config.yaml
fused_qkv: false
experts_per_token: 1
muon_scale: "original"
nesterov: true
steps: 11400
warmup_steps: 220
Rows from block 3, named by matrix and row number. Rows with one number belong to one attention dimension. Each number is 200 + 40 x the weight over its row's rms, rounded and kept within 0 to 999. All counts start at 0. After the name is the row's rms in percent of the matrix's.
# v: attention value (model.blocks.3.attn.v.weight, 128x128), inputs 0-127
# proj: attention output (model.blocks.3.attn.proj.weight, 128x128, transposed), outputs 0-127
v.33,124,180,209,244,210,245,215,200,193,197,146,237,240,223,262,162,181,194,203,199,196,190,183,223,200,236,141,245,174,199,245,133,151,201,149,112,207,256,116,192,205,163,158,216,200,248,195,240,272,157,184,189,195,207,220,203,243,166,124,247,200,150,246,124,229,204,209,231,87,143,207,191,126,182,209,191,261,249,196,266,223,179,169,195,259,161,228,244,233,136,156,193,247,302,187,245,255,167,205,170,224,197,222,233,162,229,278,227,156,195,205,248,221,150,185,160,217,180,198,246,209,249,219,229,107,211,198,210,120
v.34,109,204,240,196,217,169,233,223,187,263,253,160,213,203,224,202,126,185,237,221,250,222,153,190,177,185,206,215,194,176,152,240,191,130,247,190,199,246,79,204,192,159,224,114,209,204,197,273,213,203,253,168,208,240,220,303,160,187,176,245,155,262,207,214,279,171,224,232,149,248,213,216,225,229,304,186,188,204,204,135,169,175,152,188,148,180,240,238,176,228,120,254,241,151,265,217,195,219,138,159,191,203,155,275,182,191,211,225,176,226,196,225,126,203,218,131,131,243,239,182,195,163,214,172,127,188,199,248,204
v.35,127,263,177,193,221,146,200,180,178,165,266,207,140,193,199,269,188,190,225,165,119,175,226,203,167,186,157,231,199,285,233,167,248,228,183,164,225,119,209,156,243,143,191,172,161,231,207,290,146,215,176,121,194,238,186,219,170,168,170,212,309,166,174,230,203,199,181,240,140,140,231,221,157,200,256,287,215,247,228,161,298,228,170,178,244,209,218,124,216,208,210,209,172,287,185,203,149,202,157,207,219,237,177,125,171,215,239,200,238,224,173,156,187,241,202,181,210,236,179,195,228,263,230,289,204,162,151,192,204
v.36,123,214,201,161,197,175,188,69,131,248,204,163,179,221,228,275,208,278,175,209,205,212,220,161,296,233,179,227,192,203,237,267,201,306,229,210,146,198,208,221,197,173,186,198,287,198,139,223,295,196,190,256,267,212,215,135,209,271,156,170,159,248,165,237,172,239,162,223,149,182,173,159,195,209,187,200,192,170,202,160,167,215,132,193,165,163,245,222,221,225,174,120,194,187,229,247,219,169,174,223,210,212,205,202,179,117,162,246,129,183,193,224,249,199,116,205,256,249,144,201,153,185,189,229,227,241,197,182,202
v.37,127,249,242,110,152,180,189,244,163,98,182,254,206,216,210,172,228,181,256,202,177,175,221,176,253,258,271,144,178,194,259,228,239,212,173,168,250,179,178,150,232,222,200,207,133,265,263,261,235,199,176,213,223,223,192,186,239,155,218,157,243,162,172,217,179,270,228,212,262,291,159,237,199,237,219,122,258,156,141,174,218,254,177,151,231,143,231,221,236,240,202,165,216,185,204,143,216,202,263,217,179,176,191,209,136,210,200,177,178,192,166,169,192,158,207,255,182,144,251,181,198,95,151,152,244,136,220,195,225
v.38,129,203,230,151,213,256,243,159,146,200,204,117,212,207,225,138,142,143,214,234,198,168,223,177,142,178,244,203,156,150,239,231,173,209,267,161,199,195,200,276,198,233,246,110,187,258,162,239,232,187,241,223,161,141,165,242,122,196,237,224,254,159,183,212,230,138,130,207,215,251,152,201,158,125,156,248,160,221,165,207,222,243,243,166,217,161,287,191,257,220,213,199,247,237,215,169,238,192,176,164,170,219,239,260,114,129,234,194,187,175,158,169,163,187,232,224,250,151,221,284,144,210,219,225,207,196,244,206,225
v.39,136,264,174,199,173,256,232,209,189,238,250,270,168,249,217,145,291,221,158,167,243,89,220,191,169,187,226,244,249,244,248,166,175,196,198,231,144,257,216,183,201,142,221,181,215,194,179,164,262,236,145,241,141,230,131,226,140,213,225,204,203,177,293,206,213,325,184,99,239,228,210,205,149,203,201,158,206,184,276,169,203,152,212,206,266,216,221,223,138,184,188,200,191,217,260,269,204,148,222,154,203,188,201,175,136,179,195,196,155,140,183,172,241,205,237,170,183,222,183,209,172,189,167,131,249,180,186,199,186
v.40,134,195,267,188,235,229,157,222,165,158,240,136,185,188,195,227,205,201,112,211,172,249,184,242,137,236,193,277,243,169,174,286,151,230,174,146,209,206,152,273,175,266,192,204,242,227,180,217,169,217,201,152,180,200,222,276,207,235,224,215,161,117,232,211,220,200,168,245,236,224,219,196,188,219,180,195,208,152,175,176,195,216,237,194,174,288,264,129,216,182,218,121,224,153,236,177,128,185,209,225,234,227,186,67,199,199,217,166,196,120,158,227,154,240,180,162,195,233,216,314,139,237,206,185,199,150,200,231,203
v.41,127,154,156,210,156,255,245,214,111,186,259,265,187,184,200,217,206,185,249,206,188,253,153,172,167,162,172,194,244,192,168,216,216,235,235,206,216,219,193,214,205,173,196,194,237,177,156,222,216,128,242,215,211,172,188,214,228,229,134,171,251,263,186,169,206,251,250,268,85,262,212,198,211,241,195,165,200,203,186,167,222,233,243,219,258,184,201,167,166,202,141,128,263,164,238,268,230,223,178,198,178,144,274,173,141,177,120,189,203,189,178,302,190,128,211,256,188,177,90,226,192,239,242,196,265,159,204,243,149
v.42,113,232,185,201,215,255,227,231,179,164,175,184,141,240,244,245,199,176,148,230,224,244,174,210,215,214,138,176,213,157,260,195,225,146,187,173,191,169,216,139,173,199,235,165,110,194,184,255,190,165,176,209,220,254,177,216,241,170,182,169,120,181,159,180,160,286,221,205,163,281,198,148,259,177,184,215,252,198,205,189,225,157,236,255,218,218,175,198,72,120,204,147,249,252,176,181,169,181,178,220,173,278,198,234,172,188,257,145,118,220,203,197,162,195,225,211,163,229,226,196,322,292,201,148,191,239,208,234,218
v.43,121,151,241,148,227,176,180,159,205,233,160,242,171,127,206,171,229,148,106,199,205,148,225,196,251,195,191,194,212,231,176,180,259,201,145,236,257,256,190,193,147,174,165,225,220,184,236,100,177,210,155,202,205,307,165,206,189,160,178,279,202,197,206,132,224,225,135,229,166,239,186,238,303,201,164,187,215,204,184,251,198,216,219,210,281,267,200,211,269,150,195,201,257,173,199,236,161,175,167,211,172,198,180,194,173,237,222,181,221,259,169,134,144,210,191,255,216,157,152,289,155,191,214,215,257,200,225,104,230
v.44,127,240,264,188,249,202,230,210,186,210,239,217,207,185,199,241,184,181,223,197,200,202,205,162,149,234,207,182,221,205,232,114,220,267,234,236,173,169,213,266,202,212,186,234,198,210,164,144,178,254,158,205,181,177,167,213,264,219,164,184,156,163,221,204,220,160,167,226,140,178,220,151,142,158,280,222,174,233,200,245,226,267,196,86,221,198,150,117,156,220,161,189,225,149,218,209,208,136,215,161,217,161,179,195,157,231,196,225,215,217,259,131,190,309,190,300,171,159,203,237,157,135,237,176,186,232,332,187,136
v.45,128,180,232,247,106,190,191,223,149,205,164,199,248,215,216,125,242,227,153,160,223,228,180,209,224,218,173,162,175,207,265,208,167,181,296,216,220,245,157,196,231,223,204,266,220,147,111,161,210,244,167,242,249,255,210,229,158,143,81,166,162,172,208,179,195,266,110,248,233,278,234,225,215,232,236,208,158,207,185,210,256,231,172,209,180,247,194,145,184,160,210,154,205,161,224,203,114,157,151,182,208,283,189,229,178,223,142,208,243,129,242,295,202,205,209,199,196,196,258,216,181,183,180,207,165,195,197,187,241
v.46,121,167,141,238,236,244,233,221,225,193,189,275,209,229,245,152,247,206,209,176,163,52,220,287,150,178,219,248,205,172,154,169,118,150,243,194,218,250,263,275,269,237,170,204,167,234,228,113,163,188,266,157,207,196,150,205,209,203,195,199,134,184,220,196,153,198,215,152,233,168,218,206,188,215,117,201,221,197,175,212,318,227,198,177,143,229,208,194,189,169,170,210,216,175,211,169,172,275,251,219,202,180,202,237,199,111,136,196,225,174,238,191,200,193,203,218,223,193,139,223,229,201,194,227,149,248,181,237,140
v.47,123,244,201,174,230,189,135,207,196,208,141,228,231,203,231,202,213,114,259,189,182,196,182,107,195,197,215,215,173,195,240,227,245,272,159,199,237,184,196,230,257,211,200,200,203,150,188,187,187,110,142,136,240,193,260,181,141,182,222,196,234,188,305,232,219,224,222,259,238,171,122,164,259,207,120,242,275,176,159,204,103,256,211,169,247,179,194,268,212,129,185,233,231,203,178,187,249,216,156,175,231,192,166,196,164,267,155,244,217,127,251,194,207,263,210,195,166,160,189,196,305,173,181,211,194,208,201,182,162
v.48,114,204,184,196,165,136,196,174,162,230,221,186,225,181,211,193,283,194,186,199,231,225,205,238,188,262,195,214,245,203,270,276,238,139,127,212,221,187,273,177,179,184,175,217,129,201,212,223,235,169,174,225,225,191,151,181,255,244,233,212,235,227,266,165,210,205,267,117,176,242,216,180,174,270,214,187,231,147,256,162,129,156,187,209,150,192,221,255,222,201,256,234,276,138,185,208,99,174,159,238,209,253,165,198,179,167,172,165,155,109,187,135,192,201,158,188,175,224,254,217,301,246,172,192,174,190,134,137,221
v.49,108,180,161,173,219,162,253,234,155,221,260,154,140,227,163,234,170,179,246,234,145,212,189,227,186,240,229,149,216,138,226,219,169,236,211,246,199,283,188,277,184,241,203,162,217,190,189,208,152,260,161,206,186,274,291,222,196,172,161,178,254,113,192,211,150,241,186,199,127,275,196,250,188,189,161,225,188,226,264,259,149,150,169,145,229,183,179,272,174,163,207,293,186,242,168,225,156,229,128,271,158,190,170,148,178,211,181,218,209,175,127,132,199,220,154,137,184,171,241,221,197,232,230,227,144,203,229,207,214
v.50,126,230,233,227,139,207,186,231,216,226,226,230,204,281,259,247,185,179,171,308,206,119,185,117,220,266,231,248,245,239,166,223,179,176,146,208,202,277,190,162,196,147,174,180,227,103,196,158,217,218,162,214,195,190,163,174,133,192,178,237,212,218,171,132,194,225,169,267,137,184,176,310,134,289,113,254,204,132,167,204,137,216,207,190,188,277,240,194,216,278,225,187,244,213,152,168,228,215,190,236,186,158,150,186,236,204,184,188,176,175,182,213,177,213,155,191,203,165,220,193,226,202,193,206,150,182,254,225,203
v.51,111,252,228,219,201,216,182,213,207,160,139,185,239,212,227,284,187,187,190,282,244,225,256,177,160,149,163,224,127,122,222,236,176,181,285,149,194,156,217,214,203,167,156,202,134,208,230,159,195,171,199,189,284,162,168,184,218,197,189,209,165,161,193,239,222,238,161,225,124,181,242,223,141,297,220,124,195,207,181,279,220,257,181,282,104,218,166,222,155,110,207,179,224,169,180,208,227,236,193,180,228,204,160,237,209,202,175,157,164,197,234,196,201,159,205,185,205,177,167,286,254,144,271,194,193,281,218,208,188
v.52,119,240,218,114,327,182,174,171,204,276,198,155,176,231,168,218,237,174,228,158,181,221,137,226,215,298,189,156,135,221,156,249,164,169,263,197,206,237,199,238,173,113,218,167,140,182,248,215,201,207,255,173,243,175,198,111,131,178,217,158,254,169,209,210,243,216,192,237,205,128,182,137,166,169,192,153,209,169,171,208,251,197,187,198,259,177,241,182,187,181,210,142,225,162,182,203,232,236,208,219,237,191,178,214,172,162,199,199,131,236,318,219,229,262,263,171,247,221,244,215,200,231,179,162,192,220,245,252,226
v.53,129,210,199,257,141,212,155,234,211,287,129,263,143,210,201,205,202,182,187,169,190,229,219,190,181,155,183,210,188,225,259,169,185,246,252,234,172,202,201,240,162,167,196,177,256,138,258,222,212,130,184,184,231,211,261,252,179,217,191,160,317,210,194,181,198,182,147,214,261,171,194,220,127,201,168,299,237,168,172,277,170,182,222,169,190,225,196,149,202,104,150,141,248,216,225,227,219,148,164,178,173,280,172,161,199,259,254,207,219,198,167,110,218,226,129,256,282,172,171,163,173,196,183,187,220,188,228,222,227
v.54,120,140,239,235,184,304,198,157,145,133,182,207,154,213,219,201,121,251,224,265,198,192,178,117,140,270,221,161,217,236,205,144,213,161,239,273,224,205,245,258,156,204,214,193,180,246,222,136,207,187,157,247,230,256,174,174,229,218,224,162,212,258,133,169,180,173,223,109,180,244,235,140,189,296,192,248,218,152,234,160,203,214,141,229,198,231,167,166,228,212,231,165,216,263,199,157,191,157,204,213,194,201,130,226,191,168,205,185,231,154,218,259,196,201,192,184,259,291,171,217,147,236,200,192,155,223,260,184,153
v.55,123,184,184,199,143,195,205,252,232,187,156,181,210,221,251,202,251,204,137,247,247,135,149,203,155,203,229,235,232,204,211,265,169,254,235,132,198,215,186,204,154,179,154,243,115,193,293,240,186,145,179,148,151,196,161,190,162,186,244,185,199,194,136,204,180,160,194,267,169,227,190,66,221,229,176,232,213,286,233,239,207,276,199,148,160,133,121,162,176,206,232,194,240,175,240,251,252,207,154,280,216,148,248,219,149,193,256,174,181,181,218,139,210,188,197,246,162,236,265,217,211,226,182,176,157,194,194,189,223
v.56,123,221,249,149,181,247,226,241,179,196,205,132,171,195,297,183,201,222,226,263,151,130,198,193,272,216,255,126,217,261,264,182,160,178,156,185,260,261,171,218,187,219,230,168,196,175,170,199,159,182,209,181,241,231,184,246,218,230,124,207,195,200,236,186,193,171,211,175,227,173,228,146,141,246,271,244,251,168,169,195,187,185,247,210,155,257,161,137,164,183,197,186,226,160,118,241,274,160,222,204,242,256,149,149,252,275,187,219,210,215,303,198,176,144,156,209,211,173,209,138,209,146,168,129,176,177,190,213,149
v.57,119,243,204,153,103,218,247,159,212,228,179,208,192,126,202,215,194,144,169,129,188,201,146,241,114,229,198,244,259,225,181,171,223,205,222,211,159,172,195,264,155,49,159,225,243,224,197,189,205,211,280,144,186,203,176,217,127,272,210,252,219,183,216,178,233,220,168,210,182,245,250,178,199,159,212,163,213,239,209,137,190,202,232,222,169,222,151,256,195,152,338,261,242,206,200,236,224,226,172,212,250,208,209,259,170,185,177,240,212,213,261,214,218,249,239,193,149,155,182,193,175,238,203,135,190,188,244,194,199
v.58,104,242,239,207,300,198,224,265,146,165,165,139,161,164,226,223,199,176,252,174,213,179,236,230,244,139,221,170,133,178,194,181,159,209,212,209,167,246,204,203,161,209,152,200,181,183,242,143,155,264,210,218,237,212,275,180,203,181,199,168,212,180,214,162,249,277,201,231,149,185,217,173,314,265,235,252,157,180,194,222,233,165,108,249,192,138,197,264,215,219,180,192,193,207,211,220,121,156,237,143,186,192,205,276,192,264,131,262,227,199,209,152,239,212,149,148,242,170,202,170,153,225,211,178,195,133,145,143,150
v.59,097,182,131,251,172,209,218,223,210,157,191,249,233,237,245,150,153,220,227,246,194,212,252,194,272,178,137,141,154,234,209,181,196,131,177,158,142,192,247,167,249,128,166,218,186,224,215,193,209,206,202,212,231,180,261,241,197,161,135,214,232,248,210,232,133,182,195,144,161,216,166,236,149,160,204,233,170,146,289,145,277,229,284,211,186,279,118,182,182,139,167,173,222,194,164,198,252,193,185,253,247,215,232,259,167,167,169,244,268,275,173,201,212,233,203,163,172,216,167,180,190,247,220,211,224,140,132,142,226
proj.33,118,219,251,150,197,181,148,224,172,220,225,171,130,178,116,277,212,272,231,210,216,184,183,210,223,166,242,142,243,190,138,213,274,225,216,248,182,242,193,196,188,196,243,161,192,207,275,223,194,197,152,186,210,211,201,205,150,141,224,129,237,200,163,235,154,206,187,134,291,283,145,254,175,226,234,212,194,146,151,159,210,149,224,154,149,311,209,197,220,247,237,192,193,158,202,194,182,185,178,278,251,210,196,222,204,238,157,156,187,162,190,196,171,270,208,180,161,185,224,223,170,149,134,136,315,207,209,193,232
proj.34,106,180,270,224,200,215,192,150,214,225,162,249,126,120,207,207,197,216,217,225,134,191,184,275,237,222,175,161,226,209,234,160,201,203,183,259,166,168,194,154,184,193,144,174,159,220,179,188,163,168,130,221,182,220,159,139,250,221,229,165,225,138,150,209,150,132,203,165,202,127,214,183,206,199,172,209,195,153,194,241,224,234,238,214,185,217,107,177,229,223,243,205,186,262,235,217,255,236,219,239,257,243,218,181,226,279,134,140,175,198,281,192,280,152,269,240,216,157,197,255,177,184,200,265,253,196,187,78,237
proj.35,117,132,240,246,212,283,199,204,217,252,210,148,202,183,171,221,208,157,182,263,182,235,235,153,186,214,240,191,218,169,224,245,148,129,200,211,222,252,224,192,188,159,188,229,275,228,184,67,207,161,202,207,210,180,196,173,194,191,208,235,182,182,171,148,249,269,229,237,234,218,135,201,181,204,156,125,173,164,176,212,98,228,221,224,227,204,239,233,237,152,236,142,265,112,272,224,201,152,227,256,205,148,201,260,276,175,180,152,193,175,181,231,217,118,190,193,196,234,270,206,162,170,152,169,206,244,247,219,143
proj.36,116,172,201,181,185,209,226,310,203,163,182,202,270,214,123,131,211,193,223,206,156,216,186,294,178,165,191,260,212,193,162,102,161,168,115,183,187,151,190,137,196,233,191,232,93,204,171,188,128,207,204,211,146,228,192,265,165,206,257,271,226,138,172,212,176,192,184,207,234,208,207,221,222,234,220,232,209,270,207,250,257,145,239,195,160,241,234,235,179,126,200,224,172,172,221,200,237,236,213,170,276,242,227,191,212,209,270,238,233,210,135,214,115,186,241,181,197,116,213,234,254,203,167,170,186,163,222,185,174
proj.37,124,208,161,273,220,223,208,218,244,249,181,174,172,178,234,182,153,230,187,191,186,213,216,261,122,170,155,160,174,194,219,140,162,180,149,207,185,192,176,235,191,202,180,82,235,192,124,168,225,225,224,157,155,217,186,257,162,237,181,245,155,270,228,185,257,158,127,179,183,192,207,237,258,221,139,247,223,177,300,217,198,248,237,243,199,271,175,186,177,224,193,186,212,167,185,230,234,194,121,249,191,170,226,193,248,163,275,252,163,241,213,224,178,174,95,148,185,241,203,294,183,260,191,172,214,243,129,194,199
proj.38,127,226,217,228,132,170,198,245,224,247,200,271,170,240,249,219,244,238,226,199,192,241,260,203,248,295,131,171,202,217,212,221,147,162,101,210,213,190,152,125,214,202,203,214,216,175,239,166,210,241,198,192,181,219,232,202,186,180,124,196,185,163,192,108,163,232,213,181,206,166,228,202,170,308,168,237,278,249,233,126,209,150,230,251,244,191,170,243,147,225,167,190,208,200,168,162,193,211,210,266,234,177,167,98,216,231,175,258,160,220,202,220,241,222,148,191,141,286,229,275,211,150,195,155,218,227,168,175,170
proj.39,124,239,264,190,217,168,165,271,171,131,153,123,174,187,119,246,173,218,235,200,113,234,211,171,219,201,176,207,171,156,212,204,222,198,199,117,257,199,140,249,221,234,246,228,215,213,277,238,207,242,241,239,199,172,177,199,265,224,198,168,216,243,154,169,243,138,153,230,155,204,200,212,276,168,194,206,232,240,137,236,226,175,182,186,216,213,152,225,247,204,135,205,255,177,205,122,243,272,131,283,147,217,213,180,259,163,217,214,175,281,210,224,134,177,199,207,196,173,159,200,230,183,184,200,102,203,183,167,262
proj.40,131,164,97,151,138,243,256,156,157,252,252,252,235,199,168,185,178,213,295,224,192,173,172,174,232,182,108,184,193,168,227,185,226,218,194,263,202,170,176,152,277,210,233,196,186,223,202,200,168,188,209,229,205,225,154,125,153,158,223,242,164,233,125,163,187,229,193,225,215,156,176,124,193,175,208,209,229,199,253,213,174,180,199,224,249,170,133,325,242,171,188,247,157,282,214,226,245,234,266,176,205,156,187,318,211,185,187,245,190,276,216,231,207,160,180,210,225,199,224,156,217,173,175,201,173,179,216,142,193
proj.41,128,189,174,232,210,168,142,189,312,205,236,203,223,168,122,232,166,271,207,275,180,128,207,197,233,238,207,233,203,120,228,211,194,229,111,208,143,181,196,196,170,288,216,249,192,205,221,180,159,247,201,111,197,181,210,193,130,196,266,144,145,139,199,226,253,161,181,153,276,194,118,221,223,189,231,240,232,226,185,190,186,246,196,160,181,200,195,267,221,163,227,228,158,206,148,203,164,137,210,162,202,247,140,137,259,216,235,238,232,221,178,186,200,258,203,150,187,267,284,174,234,217,186,232,158,201,196,222,223
proj.42,102,139,197,242,215,150,213,171,239,224,225,206,187,136,141,207,183,239,251,184,239,183,253,227,195,197,288,227,140,204,104,197,182,256,146,219,240,157,253,267,279,170,175,211,237,148,187,156,203,246,199,180,219,200,190,143,153,166,256,181,149,224,210,202,242,139,158,199,158,174,139,122,140,227,193,223,185,237,247,220,192,223,175,119,148,253,199,242,209,256,198,215,238,201,200,211,201,182,194,243,225,174,200,232,183,209,107,204,196,158,261,201,257,164,204,150,242,134,144,246,155,92,168,223,241,167,175,199,231
proj.43,114,237,209,247,161,209,148,207,177,198,174,128,181,283,167,223,143,183,231,206,290,239,141,219,128,254,215,205,126,216,147,252,166,205,223,226,220,188,180,180,262,245,202,166,259,177,154,251,267,176,240,205,177,116,219,193,255,263,195,232,195,201,208,218,151,167,219,185,166,260,224,229,153,117,167,222,288,151,190,179,253,161,242,200,177,223,185,208,191,220,247,180,137,190,210,223,173,157,230,166,191,117,204,203,178,177,161,187,225,184,166,277,250,159,204,178,203,207,249,142,304,176,197,150,162,250,240,236,221
proj.44,119,158,167,184,173,206,156,188,149,199,173,205,182,194,203,210,228,128,137,159,196,204,144,229,212,157,171,204,137,200,148,276,210,139,198,135,144,236,165,182,168,214,251,165,220,173,260,217,218,163,256,166,266,242,171,176,231,191,245,201,258,179,175,180,204,201,244,136,269,212,139,234,251,244,165,209,235,164,184,219,196,169,248,259,187,265,237,234,243,205,161,156,238,180,220,232,219,260,215,89,180,274,201,174,241,191,197,158,214,148,156,234,199,162,150,223,180,283,207,189,267,255,198,303,226,212,115,225,182
proj.45,124,183,175,144,236,144,189,131,227,242,270,238,156,198,185,209,176,216,201,209,246,169,158,266,195,226,205,207,185,209,175,163,216,214,132,170,221,202,210,174,192,194,176,194,135,191,293,229,189,192,185,143,192,226,106,233,210,258,257,255,205,230,175,137,120,81,243,135,221,217,202,172,195,211,156,201,208,185,219,248,186,176,204,232,254,226,245,240,235,181,209,205,230,229,175,149,198,264,239,235,232,66,180,181,245,205,202,241,174,258,185,147,200,138,247,134,242,181,117,169,244,222,229,199,228,217,261,177,227
proj.46,114,266,229,212,153,212,127,191,163,174,174,217,239,190,247,228,198,180,156,192,295,301,99,93,193,212,222,177,246,202,153,205,310,220,190,177,193,172,172,200,177,217,218,207,270,155,208,219,176,240,197,225,234,204,188,251,207,222,175,139,259,216,226,231,305,196,166,195,181,204,218,130,229,199,262,218,155,192,197,125,91,175,178,190,222,153,191,187,287,193,231,248,190,225,188,198,158,199,166,159,193,170,155,148,207,246,201,197,181,231,237,166,139,210,197,152,172,232,278,192,173,201,253,184,179,181,192,162,201
proj.47,120,110,206,210,181,211,240,169,199,246,261,172,139,200,259,195,212,206,228,152,198,165,206,233,231,151,185,226,235,186,148,153,206,158,264,173,209,228,251,230,166,221,203,236,201,262,179,144,217,248,247,166,184,170,209,246,184,249,154,169,150,206,184,215,160,221,119,181,212,229,276,200,141,216,222,118,207,178,162,120,253,276,182,199,179,251,193,111,198,282,153,236,171,212,240,186,194,213,250,198,212,253,199,166,279,196,187,243,215,260,109,228,152,231,118,214,220,269,222,138,214,232,222,185,203,218,124,212,199
proj.48,105,237,173,171,270,209,136,164,254,185,148,218,183,217,225,227,181,170,223,216,175,237,200,227,155,173,192,218,168,268,187,137,171,257,248,190,201,243,195,233,238,191,177,222,276,210,162,158,160,226,196,268,147,194,255,161,154,145,130,192,155,250,217,172,220,180,115,225,166,179,169,207,238,154,76,167,224,250,183,197,201,171,218,164,191,167,178,144,213,257,143,213,160,192,228,193,222,254,225,232,250,232,247,220,162,233,205,160,297,239,187,218,206,192,268,220,245,194,145,188,151,152,320,176,182,187,242,245,246
proj.49,109,310,271,182,233,232,175,163,212,182,206,187,290,218,227,153,182,150,203,193,177,185,231,224,244,221,124,292,160,213,163,233,251,173,205,249,188,160,228,197,193,77,114,226,236,238,227,247,196,172,178,229,204,168,184,213,201,216,221,182,122,264,172,146,201,253,168,265,235,206,166,112,174,263,213,209,187,161,150,131,249,233,188,256,189,262,170,166,215,166,140,162,159,153,206,180,199,194,275,151,232,209,196,219,245,135,190,137,184,169,207,243,203,212,200,230,211,191,179,195,210,192,190,226,216,182,162,138,251
proj.50,128,195,262,211,223,199,198,178,201,239,215,189,186,160,172,142,168,233,226,125,231,296,167,329,254,229,210,205,174,200,159,137,243,208,255,199,182,204,206,188,269,244,172,207,160,255,136,237,228,206,221,194,203,146,205,145,221,204,240,163,126,191,186,306,163,278,193,155,261,248,192,179,213,154,185,193,235,263,210,156,189,149,154,198,237,148,128,233,268,168,177,178,191,192,214,152,214,123,163,182,169,217,205,188,186,149,201,226,238,179,202,177,137,199,184,234,186,93,193,250,196,218,224,220,159,223,262,156,199
proj.51,112,188,153,166,218,214,253,232,244,176,286,252,141,157,148,131,188,226,182,93,192,165,113,225,216,208,224,224,198,243,179,197,214,231,175,241,132,244,182,170,215,261,265,205,238,120,247,212,182,217,172,194,234,214,237,179,208,213,223,196,260,215,228,219,216,108,198,158,223,233,164,140,292,217,217,129,204,165,276,126,158,140,184,125,251,224,214,180,177,226,212,145,201,197,275,234,203,181,205,262,248,222,197,164,211,249,191,195,230,168,202,266,189,182,164,186,177,200,190,147,231,185,157,252,220,174,170,183,125
proj.52,113,109,211,204,124,160,164,252,150,165,239,220,210,152,211,257,208,189,220,180,192,192,237,168,175,196,204,187,258,158,280,211,200,191,141,159,227,159,231,151,201,246,187,211,195,173,170,172,175,270,121,233,173,215,195,191,239,185,168,213,177,207,239,216,166,182,204,223,217,260,232,236,190,227,198,252,212,183,254,111,204,167,268,131,190,252,216,229,278,233,236,170,183,211,221,213,136,205,201,219,183,178,258,245,197,262,241,235,219,160,123,174,204,184,172,240,177,208,94,286,157,243,285,197,200,219,157,132,105
proj.53,124,238,188,131,201,229,262,227,154,142,219,149,233,162,187,227,151,175,172,162,237,204,178,222,237,244,193,160,191,209,126,236,198,210,209,133,208,217,193,166,235,248,171,252,142,210,163,233,193,207,286,229,134,178,182,157,196,180,288,305,150,116,210,181,173,227,201,176,227,199,226,239,146,195,205,160,201,185,182,146,248,222,149,263,198,201,253,276,222,258,282,239,214,106,176,165,286,214,275,200,187,209,202,205,176,175,119,198,193,253,152,221,186,213,224,154,137,167,238,179,225,155,180,190,206,241,180,203,161
proj.54,112,279,143,233,183,167,186,164,248,212,195,186,180,280,176,186,263,213,186,169,209,175,141,199,275,186,244,173,201,161,213,221,222,191,164,238,209,191,216,181,253,163,236,191,164,168,166,212,152,222,167,125,172,250,151,210,228,144,205,169,179,113,329,217,272,237,180,279,185,186,192,187,166,148,169,205,163,243,199,235,163,116,228,160,157,235,232,205,202,206,171,235,267,137,188,275,250,241,182,172,251,225,200,207,206,157,184,216,151,186,132,174,202,205,177,153,176,130,195,186,206,234,232,223,149,266,250,266,264
proj.55,119,197,248,176,211,172,182,224,226,214,258,209,203,178,160,259,275,138,186,161,171,223,262,200,264,185,214,157,211,258,113,204,239,153,127,199,189,186,230,162,261,257,270,216,288,188,167,165,178,191,204,166,200,158,255,181,174,227,129,191,128,269,233,167,238,220,262,129,185,190,161,279,180,222,243,179,223,153,187,177,143,200,160,257,228,194,175,209,216,212,231,237,164,182,120,148,175,232,196,131,224,239,225,192,229,254,156,190,215,205,248,269,200,218,143,220,183,154,109,213,147,228,213,227,133,204,175,167,227
proj.56,116,169,164,280,178,153,277,194,237,205,181,327,191,129,167,228,188,190,146,129,234,262,216,242,215,168,192,127,223,168,184,182,214,198,275,205,208,245,170,180,206,190,95,238,179,165,174,264,238,175,197,187,188,166,150,173,129,170,230,207,229,193,155,241,206,162,183,192,138,289,153,166,226,194,133,235,148,164,205,243,236,212,206,259,224,195,245,185,282,245,194,226,188,167,218,160,187,235,183,197,189,173,270,172,171,166,181,170,197,222,155,194,247,269,215,205,170,150,225,239,124,220,221,251,207,231,210,225,268
proj.57,115,204,237,211,231,224,166,275,225,176,212,209,209,242,194,236,212,162,206,213,228,156,227,229,256,229,201,186,212,161,262,252,134,225,175,228,214,196,202,225,227,346,245,246,185,189,209,233,173,249,130,351,207,238,188,164,261,149,124,168,191,242,190,200,191,165,236,136,137,190,150,174,194,194,224,133,178,163,143,264,198,180,185,166,196,228,226,158,224,163,145,189,187,244,177,180,175,183,230,198,142,210,165,197,223,151,217,168,182,222,128,185,175,208,172,258,190,258,129,166,253,158,215,282,207,190,203,171,149
proj.58,107,271,252,173,215,209,157,219,265,165,199,256,216,252,231,158,142,247,234,208,164,181,254,166,122,220,250,246,218,192,215,204,186,169,232,162,211,218,198,159,164,150,216,196,176,266,203,235,208,103,144,158,217,241,236,251,198,248,197,210,208,214,217,220,165,94,251,192,196,194,198,160,127,137,158,162,212,176,213,146,194,205,231,190,232,230,188,154,155,181,294,203,181,159,293,214,245,252,201,169,153,197,243,161,233,224,197,136,186,188,147,214,191,204,222,187,181,212,157,205,155,134,273,240,139,262,123,213,273
proj.59,099,150,156,152,238,227,134,215,251,179,180,148,223,163,196,229,182,268,210,203,225,253,172,170,228,180,234,167,177,228,171,214,176,261,217,183,231,165,141,215,155,252,151,266,262,176,195,140,190,214,182,168,180,186,138,198,162,222,234,193,200,229,196,193,305,207,192,215,174,256,170,167,181,285,130,207,227,205,193,144,226,200,143,230,182,155,238,169,123,166,238,215,218,241,200,195,130,210,202,201,187,223,192,225,274,117,289,180,264,108,268,154,208,211,273,224,220,197,267,206,144,223,162,209,158,247,251,206,148